Rows from block 4, named by matrix and row number. Rows with one number belong to one neuron. Each number is 500 + 50 x the weight over its row's rms, rounded and kept within 0 to 999. All counts start at 0. Numbers have three digits each. After the name is the row's rms in percent of the matrix's.
# fc1: MLP up (model.blocks.4.mlp.fc1.weight, 640x160), inputs 80-159
# fc2: MLP down (model.blocks.4.mlp.fc2.weight, 160x640, transposed), outputs 80-159
fc1.269 083:541377496479510557448476588513456432550549446457501528482521481415541482528434502380539447586520536552520514556440514538499517444533546578490494462470580515562521436547468571435503583536487441455615424518528509441498509532481534539506447485
fc1.270 118:454436419538517567459490586517430570473543461422538585500503475544427525479446573446408481446464540529457507454469577467574464496473525556606537537551521482503451514393495516523536467481382472470449548475539386587482433484488523593554455466
fc1.271 086:395459553574494472519539538536485524424504411490575450476480464491491571486501491619556547450544426501494532543568490502497617567498561578537439539475422518514521510552545467512505526513526485389476497481530531558477595464584538435499440511
fc1.272 085:419514481543466369626454462484447489469515495509512459464451468411402402549459502452466556534433447514479456496549610415464502496546498563614500495520526511513459502531465523521575470467497486534434469561573533524481467482508477509467440549
fc1.273 086:494493584452500438432490540436550484529430533567495518524513539506446515437416501477453556457513456513463455455575522497458430416518505546481549522450554485430470490421479559606432478560483451538523496503468504562591533589417474445478517528
fc1.274 115:476500551504412462466537601359473512439541451455502616544487566460547528532502524425497410512518520475564529441463542482495536438593487453506586540482548546516589466511570437421538565569522471463416488580484554502578541430472444451508530512
fc1.275 089:510469536575518495548486494458560466380475434494517453405587542531482356555469449501367497542482498456478462455416444471518479545505504484484446492524509469526529363476471512456476429477470574439490542503513450549422526477532528449521602530
fc1.276 091:433551550460516511383569528530543558501567533457586553424557513397606507508459488510462576505509447463524482524481453549519398482443563573491537489459492509540543484613477513599511437610441419484487473397560507428462477486571395469556456632
fc1.277 103:561457460539489567447518518601453512553451447388496538567553464448520443441581513539535537531482451505498557535449454510496546547454499530463442567527541559415558462517499523506448561498494484419487566450523501524519461463588427462525466577
fc1.278 103:454482537583472412438574468580539442492453423563606485462505523458440496604412522509425592483441529503486604479486480476529442510562509500552436451507545476477496494585625580531521490456527527488547461511468513518589528412633475532496492525
fc1.279 109:473473525498486469488542513603420487421503461585487520520608503566507504513506520522429506465468467505446474570540480505510480522387575496517536541499627457551462447425619528430563514505530447569390488510461545459565573480487470415477546506
fc1.280 101:522369479493435448497547536450545469486486531384465469483600546485440515512472512416456453524518568501467569547469603484420507453443434545453488457515556525534525440567497439362511592593492465451549501605534481535460479447519451554547485525
fc1.281 136:527514541479477566598470522564370550505389424484470480527532475497506483522483485409492456497515506495463592410530474492543476513533510506451513417432519504487455518466563520474516530576499444425531505515473471526582477545592485472485446511
fc1.282 077:472597495485454499442466506412554428474471478584487541522464505506513472542613471580587525519519423450482508550545517575541453482571564513520352570457464560515491406510399434459555488508482576453496558495494508377530471535517442490447455571
fc1.283 101:565552538452499483481507510403467586469482547452476434501479467522454497499561623498541508509422546567507418531500531454501535547445468542454538543443485556473428517481438490520486544492444505373594516393505491475458491502545503405472422485
fc1.284 093:526583457500577480526457571457451546496470485528564488530497572471570493547461539478567427500511423557465386444561472500507522603546453493567509429519581573493423546467423493458567437477468452492468510520463552491490499553498530464499599485
fc1.285 099:387464566512465642444488531413532493543541357442574562478490503527549468520563545462514446453581518444506567579501460510657487452491532462604512448480493533534481473476486425498491486502515531422511469520538413489509477562451538490546446555
fc1.286 088:505493454603476544560504470458478442473459515579513472500479495582438525444460547473537448549472526606486581479498447538601453481498500481428525501533562469429503513502414488509543464543471577638507566461573537473585443479450483482479559454
fc2.269 082:479461540451439465449542423472465555526473452509544491518560563560409521524503554488518620449418451475468452527458453434491515606478487426552490484438516603442441483477578551491550468484518541489570536484448519483524435466437412536471454502
fc2.270 132:576498543463535443495454495593525514581552600556476492577522519510446517566532498537533559471581492475539443501487506527385536607542494532363423581547395530469539534527574555452580483454518556512483429474494518514548482419590483571461475420
fc2.271 097:565488568576511472547480523522442466584493510485391527507448444573563435531493512472459443563553568484462460475487491587560423489553559459565544530473606535442467552599502523570461508485470528585492433520554572446578496505450486509442514501
fc2.272 090:520550511589451465385498456534486445529483537373462477499514481487501560618430477432450443426469535539453546526539426523477601454484435558455408514462488638495525561441491498495483488470488452420553539543535534501496595546541527541508486469
fc2.273 084:492566448518488392584513462538561578581456436507574507471484408490557559555427535479547480421532518448537548515512478455472583564459498399526500480506439507491555513528501476423590514522523541474507431493551452584473459455493501521435545528
fc2.274 111:501525505567476541440546450612528554522562478502405476455443520475533489464466504499473545429459593545432478582508480554481408494440461608537453529545367522449467445564492414414505462514475617511571538517417467500544559514424529451490522452
fc2.275 104:534486503504551491517489497468552492523460521517448576499521530509600542522553501509549521561624432549477471516510538564441425584514514445473567498467558553522497484506380552487499487532506367588438541535485521508537467518502402521410577464
fc2.276 089:564503452621454496566447531465470491437533446521505509578535501577469485542522546476534486567472545569521574454484480533520485520558488510554418526607506462458464420375493495469511524435516570528465497520488559492523554486452651586475489422
fc2.277 099:501493514413519536522522411404481567440510546501562569411527469567467423466444485511445568547501454496505549543539508484533431538558557479520564509510525494524514500398472537463501553472507586469520494526471499453515537502531620523484492494
fc2.278 104:457452416422470562580511561495540487516507504419489462537531462526442468533509550452510448527663404452467500468509528494500496512431470570517515461559429597533504503535441528423436468576439400574566496639454566542493417422444432553430542539
fc2.279 104:469526471510409547471554422471481500521463556511494497431454506481483527520537563456531396464489419329468518506442502477495460485489544503502570482559453587440519524492450502492501586539517552542547413489564510487551491451426484540463519433
fc2.280 100:571595544515483442436551459554521468464493510566517423522456555431538514513503538533503506483470524481407467551505446469519501526479579429570535562421456439512393476502550515424565488507454535435488517572495400440392546616466505541461369475
fc2.281 134:447376536485532591461426427553455434472392502486454480577510461504459523486441498429558479461596528495507498461535436482481469479540497489575504458533503575596515446635516548357542505538425461518509440514422553569506516533512465502494520510
fc2.282 077:557435602595423552455566459558503540539497460479426490393563535488526451544547474535524433525430502563546464454507540478440551605476529601526521444442534451486519466589566535433499487484471512517589477573421551579463578513569519462538532552
fc2.283 099:466486444480493488526443494531571463559506523512485419472507489562401420490460487411523568496623476416476496466466538446512497598486477567562543404498471543592477400541479531501512552485423492564513392532511430619454501534427433508463530497
fc2.284 086:491411573464479441534457509562494455482510483528479456486487490471509561532582445461464467447604552462531473421481564562421525385531511395595440548408513453456524568500573508558511567474514520492457519465570536564475438485499425412435399562
fc2.285 101:438464643567470630451465474418464516509490488452588524496506517526541568493494569557461487433418560489485546504415556429573417554492488507428540474458467525456493643431484478461495434471451540549528505504442472568452503474490501568581543484
fc2.286 091:406505509415553432502431448547547575541419462428471494443526501519595467469607446537514563512454491487450495492479495510504557613533478538537503522476430535467515461473487540471675438456485412530540460529456515517421526466426473536499511535