A small image flow-matching model, trained from scratch.
Training: cautious_adamw at rate 0.002, 6500 steps, batches of 128.
Data: trained on regions of photos with short descriptions (Visual Genome), 203450 training examples, 4.1 epochs.
Rows from block 2 of a small image flow-matching model, named by matrix and row number. Rows with one number belong to one neuron. Each number is 128 + 24 x the weight over its row's rms, rounded and kept within 0 to 255. All counts start at 0.
Before each neuron's rows are labels from the 100 images, of 14976 (inputs lightly noised), where the neuron reaches its highest value: "strongest on" is what is common among them. Only what is clearly more common there than usual is listed. The data: regions of photos with short descriptions (Visual Genome).
# fc1: MLP up (model.blocks.2.mlp.fc1.weight, 640x160), inputs 0-159
# fc2: MLP down (model.blocks.2.mlp.fc2.weight, 160x640, transposed), outputs 0-159

strongest on: text has "sky"; text has "blue"
fc1.399 [ 91 132 122 172 117 144 146 137 104 135 137 101 119 146 125 136 150 171 132 139 119 140 150  88 134 166 164 127 155  87 165  89 167  98 126 143 123 142 121 162 106 120 137 136 106 123 104 162 154  95 142  86  93 125 141 131 143  89 128 139 132 130 126 114 125  95 113 145 129 131 126 146 144 109 140 149 148 113 164  99 152 118 155  93 114  87 101 153  71 138 115  91 102 108  99 103 114  93 123 125 111 146 103 157  75 144 130 119 142 154 152 174  79 146 123 122  92 135 150 121 132 112 112 128 119 113 146  80 141 152  96  93 156  75 111 127 131 115  99 129 110 120  87 119 164 130 114 160 115  71 145 156 106 154  96 153 113 132 149 100]
fc2.399 [135 114 150 115 134 140 143  95 162 105 107 113 168 137 149 129  84 124 152  82 137 133 144 185 146 135 136 131  97 146  94 132 102 142 137 164 112 130 129 103 121 145 136 139 123 115 133 151 106 160  94 151 129 170 181 132 138 146 117  93 136 123 115 105 158 141 111  94 101 158 113 116 114 148 146 104  98 127 110 112 125 160 124 147  95 171 161 132 141 123 149 147 109  92 143 153 134 174 115 167 151 117 174 152 141 130 104 134  99 122  97 135 162 116 107 127 112 152 132 150  81 117 115 140 104 103  92 174 179 102  96 161 102 105 134 101 113 161 183 108  88 111 119 155 101  91 142 109 154 144 143  80 154 128 142 134 131 115 150 148]

strongest on: text has "sky"
fc1.308 [191 112  99 137 101 107 130  83 138 136 157 141 127 129 105 116 158 106 144 132 131 138 161  99 135 105 123 128 129  95 157  91 141  90 144 132 101  82  91 128 118 131 112 141  86 183 166 142 158 131 128 139 128 150 142 160 150 129 137 120 154 153 136 128 143 123 124 129 147  71 134 131 117 145 114 134 178  95 125 109 121  66 142 129 138 129 126 132  61 157 117 125 114 153 142 142 121  91 143 145  94 116 140 120  92 134 106 176 113 106 109  84 159 141 145 122 122 142  92 121 163  89 126  90 123 115 114 145 153 149 144 130 148 115 119 115  82 160 141 131 154 114 165 158 139 112 135  88 116 122 113 184 111 110 121 181 152 135 124 113]
fc2.308 [138 155 129 154 103  85 105 124 144  99 126 109 148 124 155 170 104  99 153 159  82 148  99 141 119 109 101 148 108 132 135 132 137 131 105 131 131 121 112 127 102 102 126 107 120 106 141 136 126 165 108 111 117 142 130  98 172 121  80 136 124 151  94 102 171 105 154 137 142 149 139  92 123 146 173 165  91 117 163 161 114 156  87 124 152 138 141 147 115 101 179 106 158 123 115 141 162 195 137 156 129 158 143 100  97  94 155 135 175 150 130 118 133 119 114 149 137 119 144 144 129 135 156 146 152  90 114 145 189  71 102  89 101  90 113 122  97 129 136 123 105 146 121 102 124 104 137 106 128 105 153 115 163 132 148 156 150 153 126 133]

strongest on: text has "blue"
fc1.159 [111 122 138 127 178 150 103 153 104 142 140 110 118 134  85 135 139  87 136 112 103 123 153 143 121 124 145 126 110 108 113 150 120 150 158 186 125 109 165 144 151 126 115 118 175 144 119 141 159 150 120  84  81 159 110 126 156 129 101 108 148 123 125  85 162 173 172 134 109 128 165 157  91 106 113 148 102 155 107 130 127 125 119 155 158  93  76 193 139 110 113 150 171 135 154 112 138  99 141 120 123 129 103 134 121 120 139 113 154 117 106 122 151 151 156 183 135 160 131 146 132 137 123 127 109 102 162 137 141 152 124 144 129 136 144 134 127  53 132 143 131 118 103 109  88 104 144 121 156 109 145 122 127 121 106 174  82  84 130 120]
fc2.159 [151 113 101  85 137 161 111 149 145 127 119 116  92 112 142 107 134 148 123 124 138 101 131 145 139 141 133 113 170 155 109 135 115 111 133 134 123 103 102 117 100 156 110 102 136 104 156 160 101 189 102 100 120 118  98 180 133  85 133 114 115 150 161 129  88 140 105 151  92 149 107 116 113 158 136 134 109 125 142 132 131 142 154 192 126 110  95 137 142  98 187  83  89 169 180 150 121 136 112 112 145 139 139  86 138 147 148  71 110 105 114 144 119 116 151 116  85  92 104 113 118 136 184 102 141 145 105 111 101 108  87 134 124 131  91 156 107 158 139 139 139 106 120  97 134 146 136 127 137  97 133  95 132 111 161 162 121 119 114 138]

strongest on: text has "blue"
fc1.323 [169  87 161 132 135 121 144 114 144 167 147 143 162  68 142 148 136 122 132 153 111 142 127 107 140  87 112 147 161 120 115 144  87 125 148 147 150 138 104 110 149 110  97 111 102 177 124 164 138 166 119 184 105 127 115  91 101 142 145 152 125 144 131  82 117 112 101 115  96 111  88 170 164 117 121 167 113 138 108 130 170 145 140 173 166 140 127 147 162  82 164  93 124 117 130 144 125  86 134 115 146 116 119 123  93 129 123 126  95 152 116 101 174 148 122 145 117 112 138 104  99 114 113 104  87 108 137 125 103  85 106 175 140 137 132 103 113 139 125 106 126 100 168 154 149 162 126  89 142 163 117 145 105 138 126 131 152 120 122 141]
fc2.323 [144 142 167 141 100 136 122 150 100 146 122 141 114 122 123 172 142 150 111 101 103 124 106 166 132 111 136 143 156 146 117 170 141 135 115 137  91  79 175  95 135 116 117  80  93 146 114 159 143 124 152 127 128 128 135  95 163 129 142 140  99 100 150 122 167 145 124 126 161 105 111  79 130 113 109 134 110 109 119 103 151 144 158 126 127 156 127  95 176  98 171 137 129 112 124 153 134 139 119 161 133 150 149  98  96 123 133  94 145 105 150  88 129 106 110 176 134 144 152 183 145 148 131 122 125 116 111 161 187  96  97 142  69  92 102 155 101 129 144  79 118 152 128 150 132 101 154 139 160 117 133 138 126 178 147 158 111 120 118 132]

strongest on: text has "blue"
fc1.217 [142 141 127 147 115 100 155  98 139 146 152 143 120 157 114 132 169 104 124 134 136 167 131 138 149 147 139 113 102 109 115  89 126 109 156  95 149  80 156 126 153 105 125 105 122 168 122 127 122 162 126 106 117 174  76  99 109 102 144 125 107 105 105 110 105 152  99 157 104 123 124 139  99 148  97 129 159 148 121 105 173  98  90 170 156  99 131 129 115 144 142 154 109  98 134 114 145  73 142 147 127  71 143 142 104 165 117 120 153  80 148  96 159 157 158 157  91 114 119 146 119 109 137 139 118 108 151  86 107 165 118 141 142 148 158  85  79 106 155 132 112 130 143 139 144  96 164 121 153 124 159 133 126 134 174 108 109 129 154 145]
fc2.217 [153 141 136 132  86 107  93 135 109 116 120 136 147 126 171 113 110 111 126 158 115 128 125 175 155 154  85 123 123 124 114 112 105 166  90 159 124 122 138  93 149 131 136  85 141  92 101 178 113 111  94 134 146 105 152 112 145 120 133 104 151 130 116  99 142 124 147 114 166  81  84 112 134 139 154 142 141 155 149 124 172 109  96 114 142 137 151 124 158 129 139 107 151  86 114 118 151 185 131 136 165 116 159 127  91  91 123  90 147 162 158 126 134 129  96 109 136 114 143 124 144 121 109 153 113 110 144 164 178  56 117 117  84 104 140 152 150 168 122  95 140 115 102 145 121 111 110 108 106 144 126  97 150 126 139 171 156 116 142 110]

strongest on: text has "green"
fc1.87 [127 133 113 114 167 122 114 117 150 115 134  77 159  97 183 130 138  98 155 138 159 137  84 109 157 129 128 148  89  87  84 140 119 144 142 156 154 139 128 150 115 162 115 114 132 144 144 133 164 127 122 113 150 122 162 170 164 126 123 100  87 150 111 145 129 135 143 153 153  96  80 168 184 116 183 124 156 156  97 103 174 108  81 102 116 175  91 131  81 139 145 115 139 139 120 133 118 119 162 164 155 132 166 154 104 121 130 123 110 109 104  82 115 123 145 119 148 128  98 125 141 132 116 137  94  89 102 126  98 155 147 106 137 100 116 122 124 124 120 113 104 154 165 113 157 106 111 131 124 125 113 125 161 111 103 157 122 130 120 149]
fc2.87 [135 133 126 116 151 134  96 149 144 140 108 102 121 113 180  95 136 174 111 120  86 107 132 140 116 178 125 149 148  94 143  97 153 135  94 126 109 145 148  83  95 142 114 114 138 129 128 172 170 158  94 136 156 179  97 134 144 150  96 115 114 190 135 169 141 120 122 119 119  98 145 137 108 140 129 106 108 142 120 102 143 127  96 140 124 135 121 184 156 151 117 105 137  80 116 156 157 174 155 137 121 148 141 117 140  93 152 131 149 127 121  92 144 101 128 139 138 127 140 106 134 123 184 178 126 153 119  82 110 153 109  98 145  89 125 137 122  96 125 117 103 135  94 111 131 147 119 105 132 128 149 122 124  97 174  93 151  93 119  89]

strongest on: text has "sky"
fc1.485 [170 120 111 105 106 174 111 160 144 137 133 136 168 122 149 157 126  95 121 149  87 143 157  77 121 131 111 150 120  98  86 144 140 109 148 157 133  99 105 103 101 109 146 157 120 176 135 142 119 102 154 113 123 104 129 124 163 134 146 148 106 133 154 107 121 133 127 140 136  75 120 176 156 142 122 124 138 105 142  99 151 117  97 178 102 133 130 166  73 158 144 120 126 105 134 100 130 122 160 107  97 148 132 142 114 116 154 149 121 101 146  62 123 156 143 163 156 165 102 126 135 134 125  88  77 162 114 157 119 152 126  88 147 129 124 109 103 102 171 126 122 124 140 154 165 105 110  97 111 123  88 134  89 140 154 118 142 149 115 117]
fc2.485 [140 137 109 161  78 137  93 129  97  82 137 121 149 149 147 124 149 121 120 118 113  94  95 183 150 143 108 110 110 137 130 132 145 138 140 114 121 109 137  96 122 120 152  81 131 135 129 155  88 103  75 126 150 107 138 133 181 137 110 124 132 153 139 135 157 110 148 120 153 128 128 109 139 120 168 133 142 154 136 149 153 122 113 124 144 116  82 145 148  74 161 141 154 121 131 126 161 149 129 118 164 105 154 110 123 120 168 133 169 170 140 157 134 106 130 160 116 154 115 156 134 167  94 107 110 124  92 113 174  94 106  92  85  89 104 107 103 135 138  82 130 105 146 136 107 121 110  98 148 139 136  75 140 109 139 194 103 136 115 110]

strongest on: text has "green"
fc1.600 [108 160 149 146 155 155 132 121 129 148 107 176 125  85 152  92 122 135 159 113 125 168  77 136  98 116 114 138 146 109  91  96 119 162 155 140 176 130 115 148 114 172 143 119 144 100 115 119 154 120  58 120 142 141 105 181 150 121 129 118  84 143 116 100 137 139 117 150 102 129 147 122 168 110 164 172 108 153 135 126 167 143  99 116 148 145 142 138 118 142 153 113 132 131 107  96 124 159 119 130 102 101 122 125 131 120 115  87 106 133  98 129 132 139 147 152 121  87 101 132  78  91 109 115 109 106 101  86 112 114 112 164 145 126 114 131 157 147 110 102  70  89 158 148 126 145 147 125 134 117 116 108 100 151 121 114 156 132 163 177]
fc2.600 [142 141 101 101 127  59 112 152 156 112 126 121 131 146 170 152 151 181 105 127  97  93 124 140  67 115  79 135 130 104 101 142 146  96 172 146  90 135 160 147 115 125 139 132 146 164 117 145 168 109 146 141  90 103 108  97 164  94 151 125 134 106  99 134 104 124 100 129 132 102 108 129 161 130  75  94  77 148  98 135 120 148 117 109 106 119 151 160 113 131  94 116 156  97 125 125 125 157  96 166 137 103 133 111 120 113 135 172 142 129  99 118 132 126 140 133 157 129 142  99 113 137 107 134 158 136 100 158 163 130 120 166 133 105 111 144 108 114  97 111 164  96  80 137 109 121 147 152 125 145 133 109  96 120 147 164 145  97 130 112]

strongest on: text has "blue"
fc1.436 [153 135 144  83 149 116 173 103 101 134 141 118 125 135 101 142 106 122  78  90 116 156 133 139  97  82 118 128 100 124 114 134 127  87 118 114 113 181 105 122 113  94 137 111 147 139 167 107 166 101 153  95 152 163 166 163 125 121 117 125  89 138  82 111 121 109 142 147 115 140 142 165 119 101 168 161 139 106 168 168 117 146 106 113  90 120 130 122 141 194 158  87  99 106 172  79 102 115 153 153 156 121 124 116 129 144 118 152 121 144 105 153 129 128 120 138  99 160 145 109 104 130 142 127 106 134 151 155  91 147 120 138 123 116 119 103 118 155 133 168 141 150 141 149 182 161 134 134 104 138 142 145 110 126 155 118 108 143 120 170]
fc2.436 [151 143 137 111 101 137  98  94  94  78  89 139 111  99 118 152 142 141 150 116 158 108  87 143 135 146 116 142 143 149  92 172 113 167 130 145 100 156 110  76 163 113 131 117  86 108 115 165 102 111 108 147 169 137 128 164 114 131  86 120 146 158 133 152 116 109 157 127 113 104 126  93 158 134 125 169  93 123 107 101 144  98 119 106 140 137 116 109 117 116 161 157 141  92  89 153 142 174  97 139 161 132 111  94 142  93 134 149 168 147 147 111 157 146 150 160 127 146 156 120 147 162 108 117 115  85 108 156 185 117 135 126  83 121 106 159 121 109 125 122 153  89 130 156 117  99 155 110 144 128 163  96 140 122 139 120 126 124 135 135]

strongest on: text has "yellow"
fc1.623 [133 123 171 116 135 107 105 157 141 159 145 110 138 108 155 146 114  96 148 128 119 112 135  79 129 127  95 158 121  75 132 110 156 121 104 157  98 102  97  87 165 147 158  98 115 100 150  98  98 104 139 129  97  89 131 149 118 155 150 110 178 132 118 120 158  78 150 106 145  94 125 143 139 104 172 110 158 114 103 115 124 128 110 104 154 174 104  79  90 146 143 115 165 114 133 147  70 140 115 153 145 121 129 129 147 150 162 130 135 115 152 105 146 163 132 116 128 114 140 171 133 108 131 117 107 127 114 143 174 122 150 108 117 128 141 107  82 176 140 119 159 111 148 168 105 107 139 135 115 165 112 119 152 129 106 145  84 137 133 100]
fc2.623 [105 129 133 165 114 115  85 163 103 125  85 100 118 152 148 130 111 131  75 149 129 125  81 133 149 156 101 109 140 134 162 161 125 111 110 112 128 130  99 182 156 181 103 153 102 119 147 162 156 149 141 119 135 137 132 158 126  74 150 121  96 121 135 147 137 129 124 171 124  86 187 146  99 119  77 134 120 109 119 110 111 136 131 106 140 127 142  98 117 109 156 115 111  85 148  96 152 123 123 153 145 110 127 135 123 158 151 152 150 121 128 130 125 159 114 138 131 140 104 162 168 135 113 139 157 176 135 132  93 129  94 124 116 111 138 133  78  89  99 107 103 158 130  79 115 118 167 101 109  90 120 175 122 142 161 136 132 134 133 148]

strongest on: text has "red"
fc1.577 [ 98 104 161 109 110 180 108 150 161 147 130 136  82 103 111 146 147 135 158 123 132 106 134 100 203 140 106 120 146 152 103 125 156 131 114 134 153 121  98 102 126 146 151 151 152 117 109 168 145 136 111 158 106 128 141 131 167 104 109 112 160 142  95 105 154 158 126 140 117 112 128 172 152 157  98 141 131  80 135 125 143 126 170 178 109 166 153 190 129 110 105 104 126 119 107 123 122 125 151 154 120 187 100 102 117 138 122 129 125 148 108 129 159  92  89 144 144 158 108 120 120 115 168 132 113 166 111 136 113 149  90 153 142 128 153 131 159 126 156 155 138  95 114 119 154 158 155 119 123 121 128  91 146 104 150 101 171  95 110 126]
fc2.577 [130 125 130 121 141 135 115 110 116 152 147 127 170 126 130 146 113  89  95 110 105 145 118 135 102 140  93 161 114 106 143 155 128 145 110 123 134 143 117 130 106 138 115 141 108 164 159 144 122 110 140 118  95 112 156 136 171 100 122 150 104 121 138 134 169 121 161  90 117 160 140  96 103 112 113 152 116 155 160 135  76 152 104 149 109 161 124 117  85 127 149 115 152 156 160 157 178 152 133 146 111 170 134 145 143 159 143 126 114  91  86 154 125 157  92  79 131 177 126 141 120 113 107 143 127 125  98 164 189 119 143 103 139 142 129 109  90 149  98 123 145 146 156 107 164 128 108 159 117 158 102  89 147 111 102 184 160 153 178 124]

strongest on: text has "yellow"
fc1.63 [126 147 138 146 141 126 122 157 137 131 156 150 135  93 151  92 149 146 167 119 165 143  94 142 152 155 108 159 105 120 143 133 135 156 134 159 184 157 135 140 133 141 131 136 130 172  77 143 112 125  80 125 142 123 112 107  96 123 103 147 154 136 148 142 156  74 145 136  92 144 110 110 113 111 142 165 106 166 105 137 130 134  90  83 103 171  87 119 121 125  92 126 115 122 136 100 118 172 144 116 158 112 134 153 101 102 132  64  89 134 170 145 170 153 139 144 140 133 116  98  94 120 125 109  96 134 103  98 145 132 147 167 144 125 156 149 110 135 136 103 105  87 158 136 133 139 135  92 129 110 122 115 100 157 147 149 101 145 157 174]
fc2.63 [168 102 139  94 107 153 138 163 121 101 115 103 102 134  95 139 125 168 120 163  89 117 163 161 164 134 134 128 143 128 130 158 159  87  95 124  97 140 192 119 123 135 125 104 161 162  90 184 132 163 148 140 139 136 115 141 175 115 129 108 124 127 128 114 139 172 118 139 128 124  96 113 125 142 117 175 107 109 151 119 155 121 127 144 105 106  97 146 153 134 144  97 139 132 125 101 157  98 111 143 157 103  85 168 117  91 126 194 120 125 109 118 143 137 160 140 160 161 104 116 111 119 147 118  89 114 148 103 163 142  82 147 141 121 147 170 110  96 142 129 157 136 147 153 128 155 127 117 140 122 148 124 130 185 130 116 104 122  93 136]

strongest on: text has "red"
fc1.92 [144 135 128 141 123 143 119 173 131 142 134 106 120 131 104 116 130 109 114 124 144 102 119 150 109 115 161 136 139 137 110 105 130 121  76 122 117 115 127 150 141 109 131  91 130 118 156 122 152 107 162 139 116 179 129 168 147  92 140 112 110 153 103  77 127 127  91 128 130 163 104 130 148 152 134 144 159 163 139 127  93 131 148 166 160 164  97 124 117 130 140 126 174 165 123 141 129 120 133 100 152 170 112 122 134 157 152 130 166 112 109 162 175 135  97 137 139 157 111 158 154  58  90 133 152 117 143 116 132 117 124 145 149 106  87  80 167 102 135 141 136 140 108 104 123  85 122 138 136  75 111 126  86 159 108 182  99 166  93  95]
fc2.92 [116  90 176 155 148 140 171  92 119 125 108  94 158 130  99 133 104 141  99 138 129 147 118 136 140 141 121 140 180 124 115 109 129 126 123 184 110 139 159  79 122 116 119 134 152 166 158 166 165 143  54  89 128 126 151 133 152  92 152 130 136 126 143 119 113 166 167 133  98 160 131 120 154 102 120 132 147 113 124 119 120 122 120 122 105 141 136 159 121 147 157  95 121 150 126  90 136 142 135 133 139 133 152 129 165 154 150 130 167 125 144 113 115 121 101 151 182 133 118 128 122 140 132 121 107 126  79 121 153  97  80 131 161 157 148 138  99 121 113 115  89 115  96 155 144 163 115 123 182  96 144 109 166  93 146 162 131 167 118 157]

strongest on: text has "white"
fc1.275 [145 105 145 151  91 110 141 131  52 149 125 115 134 118 111 123 119 135 102 101 171 137 150 103  93 128 112 116 131  85 148 116 171 129 101 143  78 127 113 131 117  81 149 137 151 155 172 114 133 100 109  85  90 143 132 104 168 100 131 143 109 112 129 111 107 113  79 161 128 126  95 133 149 113 123 156 151 152 132  95 129  95  88 168 154 184 110 153  91 157 115 130 160 122  94  98 135 123 147 130  97 130 102 158  96 114 130 150 120 135 139 146 130 119 102 176 110 121 133 152 152 118 135 101 137 108 118 171 154 166 107 123 134  97 148 149 111 162 119 137 164 145 141  91 115 105 104 122 148 103  90 127 100 143 138 162 126  99 131 134]
fc2.275 [137 158 122 117 110 126 165 141 123 130 130 103 136 114 155 107 129  95 157 166 144 163 148 165 145 115  95 180 144 112 119 122  91 134 130 165 138 119 112  74 112 146 103 131 113 132  96 112 146 126  88 156 127 144 159 104 145 120 110 172  78 113  85 149  91 143 154 124 102  79 106 144 152 160 148 122 166 149 137 149 139 168  86 100 123 161 116 111 126 154 145 156 152  92 137  90 145 120 135 110 111 124 136 108 135 165 144 126 121 143 123 103 140 107  85 153 122 125 141 148 106 149 111 119 103 158 108 152 204 104 164 115 140 140 124 119 126 103 118 119 137 125 103 121 153 114 170 112 157  85  99 162 141 138 159 162 152 155 146 136]

strongest on: text has "red"
fc1.145 [160 140 144 132 135 162 134 155 115 157 119 115 133 121 152 115 154  95 118 108  87 115 120 152 101 145 137 153 142 137 131 114 179 164 127 106 148 143 114 111 127 155 128 157 123 153 170 163 159 115 147 117  95 200 100 144 151  95 112 143 112 138 120 166 164 149 133 116 164 152 146 114 142 120 130 140 121 126  98 155 110  90 148 115 139  94 135 164 143 132 130 157 193 175 177 135 104 156 181 132  98 115 155 116 138 147  97 159 158 134 130 115 144 147 154 125 159 108 163 106 171  82 146 152  93 149 128  99 111 166 155 100 111 129 109 173 113 126 137 114 149 111 120 144 143 137 102 101 146 131 130 162 112 115 132 163 122 118 129 161]
fc2.145 [151 151 147 145 128  93 111 165 161 108 126 160 163 143  90 110 120 104 136 106 156 102 108 155 155 157  92 146 140 120  82 162 152  85 170 136 138 113 126  93 108 146 107  96 146 115 153 160 134 104  96 134 163 137 160 121 146 156 139 147 128 162 104 145 107 136 118 126 126 100 135 119 148  78 142 167 102 162 171 167 133 110 127 142 115 171  90 123 106 120 170 147  92 142 128 143 141 174 104 134 135 103 159 137 138 112 158 106 140 159 157  86 151 139 115 139 125 144 102 137  85 105 105 153 140 126 112 132 164 108  98 146 157 142 110  97 168  91 111 104  96 140 138 110  84 114 122 118 127 138 144 149 121 126 126 177  96 141 136 154]

strongest on: text has "sky"
fc1.258 [149 124 148 142 155 119 119 151 115 126 129 148 134 131 148 123 110 136 130 102 111 125 137  76 141 142 118 171 165  95 113 129 167  72  93 146 111 112  92 122 154 164 117 140 107 166 149 176 129 178 153 109 134 123 142 136 148 121 120  95 140 154 115 156 105 130  99 135 111  82 105 114 136  97 150 117 179 173 145  87 171 105  82  94 128 108 136 117 108 123 131 105 136 140 153  98 123 102 110 120 166 108 111 128  80 142 150 148 122  90 126  82 128 120  98 126 132 111 118 132 134 140 164 119  84 118 102 135 136 161 121 152 114 137 144 140  88 118 119 102 133 144 153 153  75 103 154  78  97 101 120 134 145  89 139 150 113 133 145 172]
fc2.258 [ 96 197 103 159 111 102 130 118 124 114 157 146 143 151 131 144 101 127  82 110 130 142 137 148 117 154  98 150 140 134 147 164 145 125  84 170  99 108 113 100 107 129 157 139 131 148 132 150  78  96 108 114 141 156 138 143 145 145  70 102 117 110 149 169 147 105 125 112 134 162  87 129 139 135 143 118 125  85 154 144 128 118 116 101 150 122 140 106 138 137 167 122 119 130  83 127 162 156 159 100 148 108 107 155 104 162 106 103 167 136 141 111 143 152 110 133 105  82 118 128 133 104 172 110 110 154 134 164 152 104 121 118 187 107 134 148  84 128 157 120 118 122 136 132 107 110 183 122 167 120 137 101  89 134 122 175 117 132 146 145]

strongest on: text has "yellow"
fc1.482 [186 169 142 155 146 117 100 119 137 159  95  87 118 144 164 134 132  97 161 121 143  99 137 110 101 161 143 137 124  81 152 172 118 127 109 140 152 102 151 111 141  83 154  85 144 121 102  97 127  89 157  92 100 113 136 120 148 141 105 122 153 165 120 142 165 104 152 105 115 135 111 150 121 140 149 125 126 113 125  93 148 142 127  99 167 124 162 135  75 118 105 146 121 160 131 147 176 123 131  90 132 132 161 149 138 154 125  92 153 150 164 162 157 141  91 144 144 130 128 154 143 156 127 113 160 119 122 165 110 105 156 115 100  90 125 117 141 155 129 109 162 111 126 134  97 101 155  92 127  92 109 133 106 159 160 150 151 110  92 114]
fc2.482 [137 141 107 151 108 150 108 138 160 103 168 131  94 134 111 114 135 110 127 152 122 128 122 143 107 146 147 138 130 135  76 146 139 104 122 155  93 103 146 184 126 107 134  98 120 163 133 184  99 147 133  79 138 154 145 153 110  93 129 130 132 135 181 112 112 110 121 144  98 119 135 137 113 116  79 115 153 103 112 148 115 160 135  97  96 144 103 103 110 142 152 106 151 115 160 119 147 109 108  93 156 169 105 123 148 147 124 116 164 154 134 119 163 150 126 114 136 145 157  95 105  85 103 148 159 122 101  88 135 146 146 143 145 114  96 104  49  94 111 144  92  77 155 124 121 147 120 108 157 144 148 145 109 122 119 173 124 161 136 114]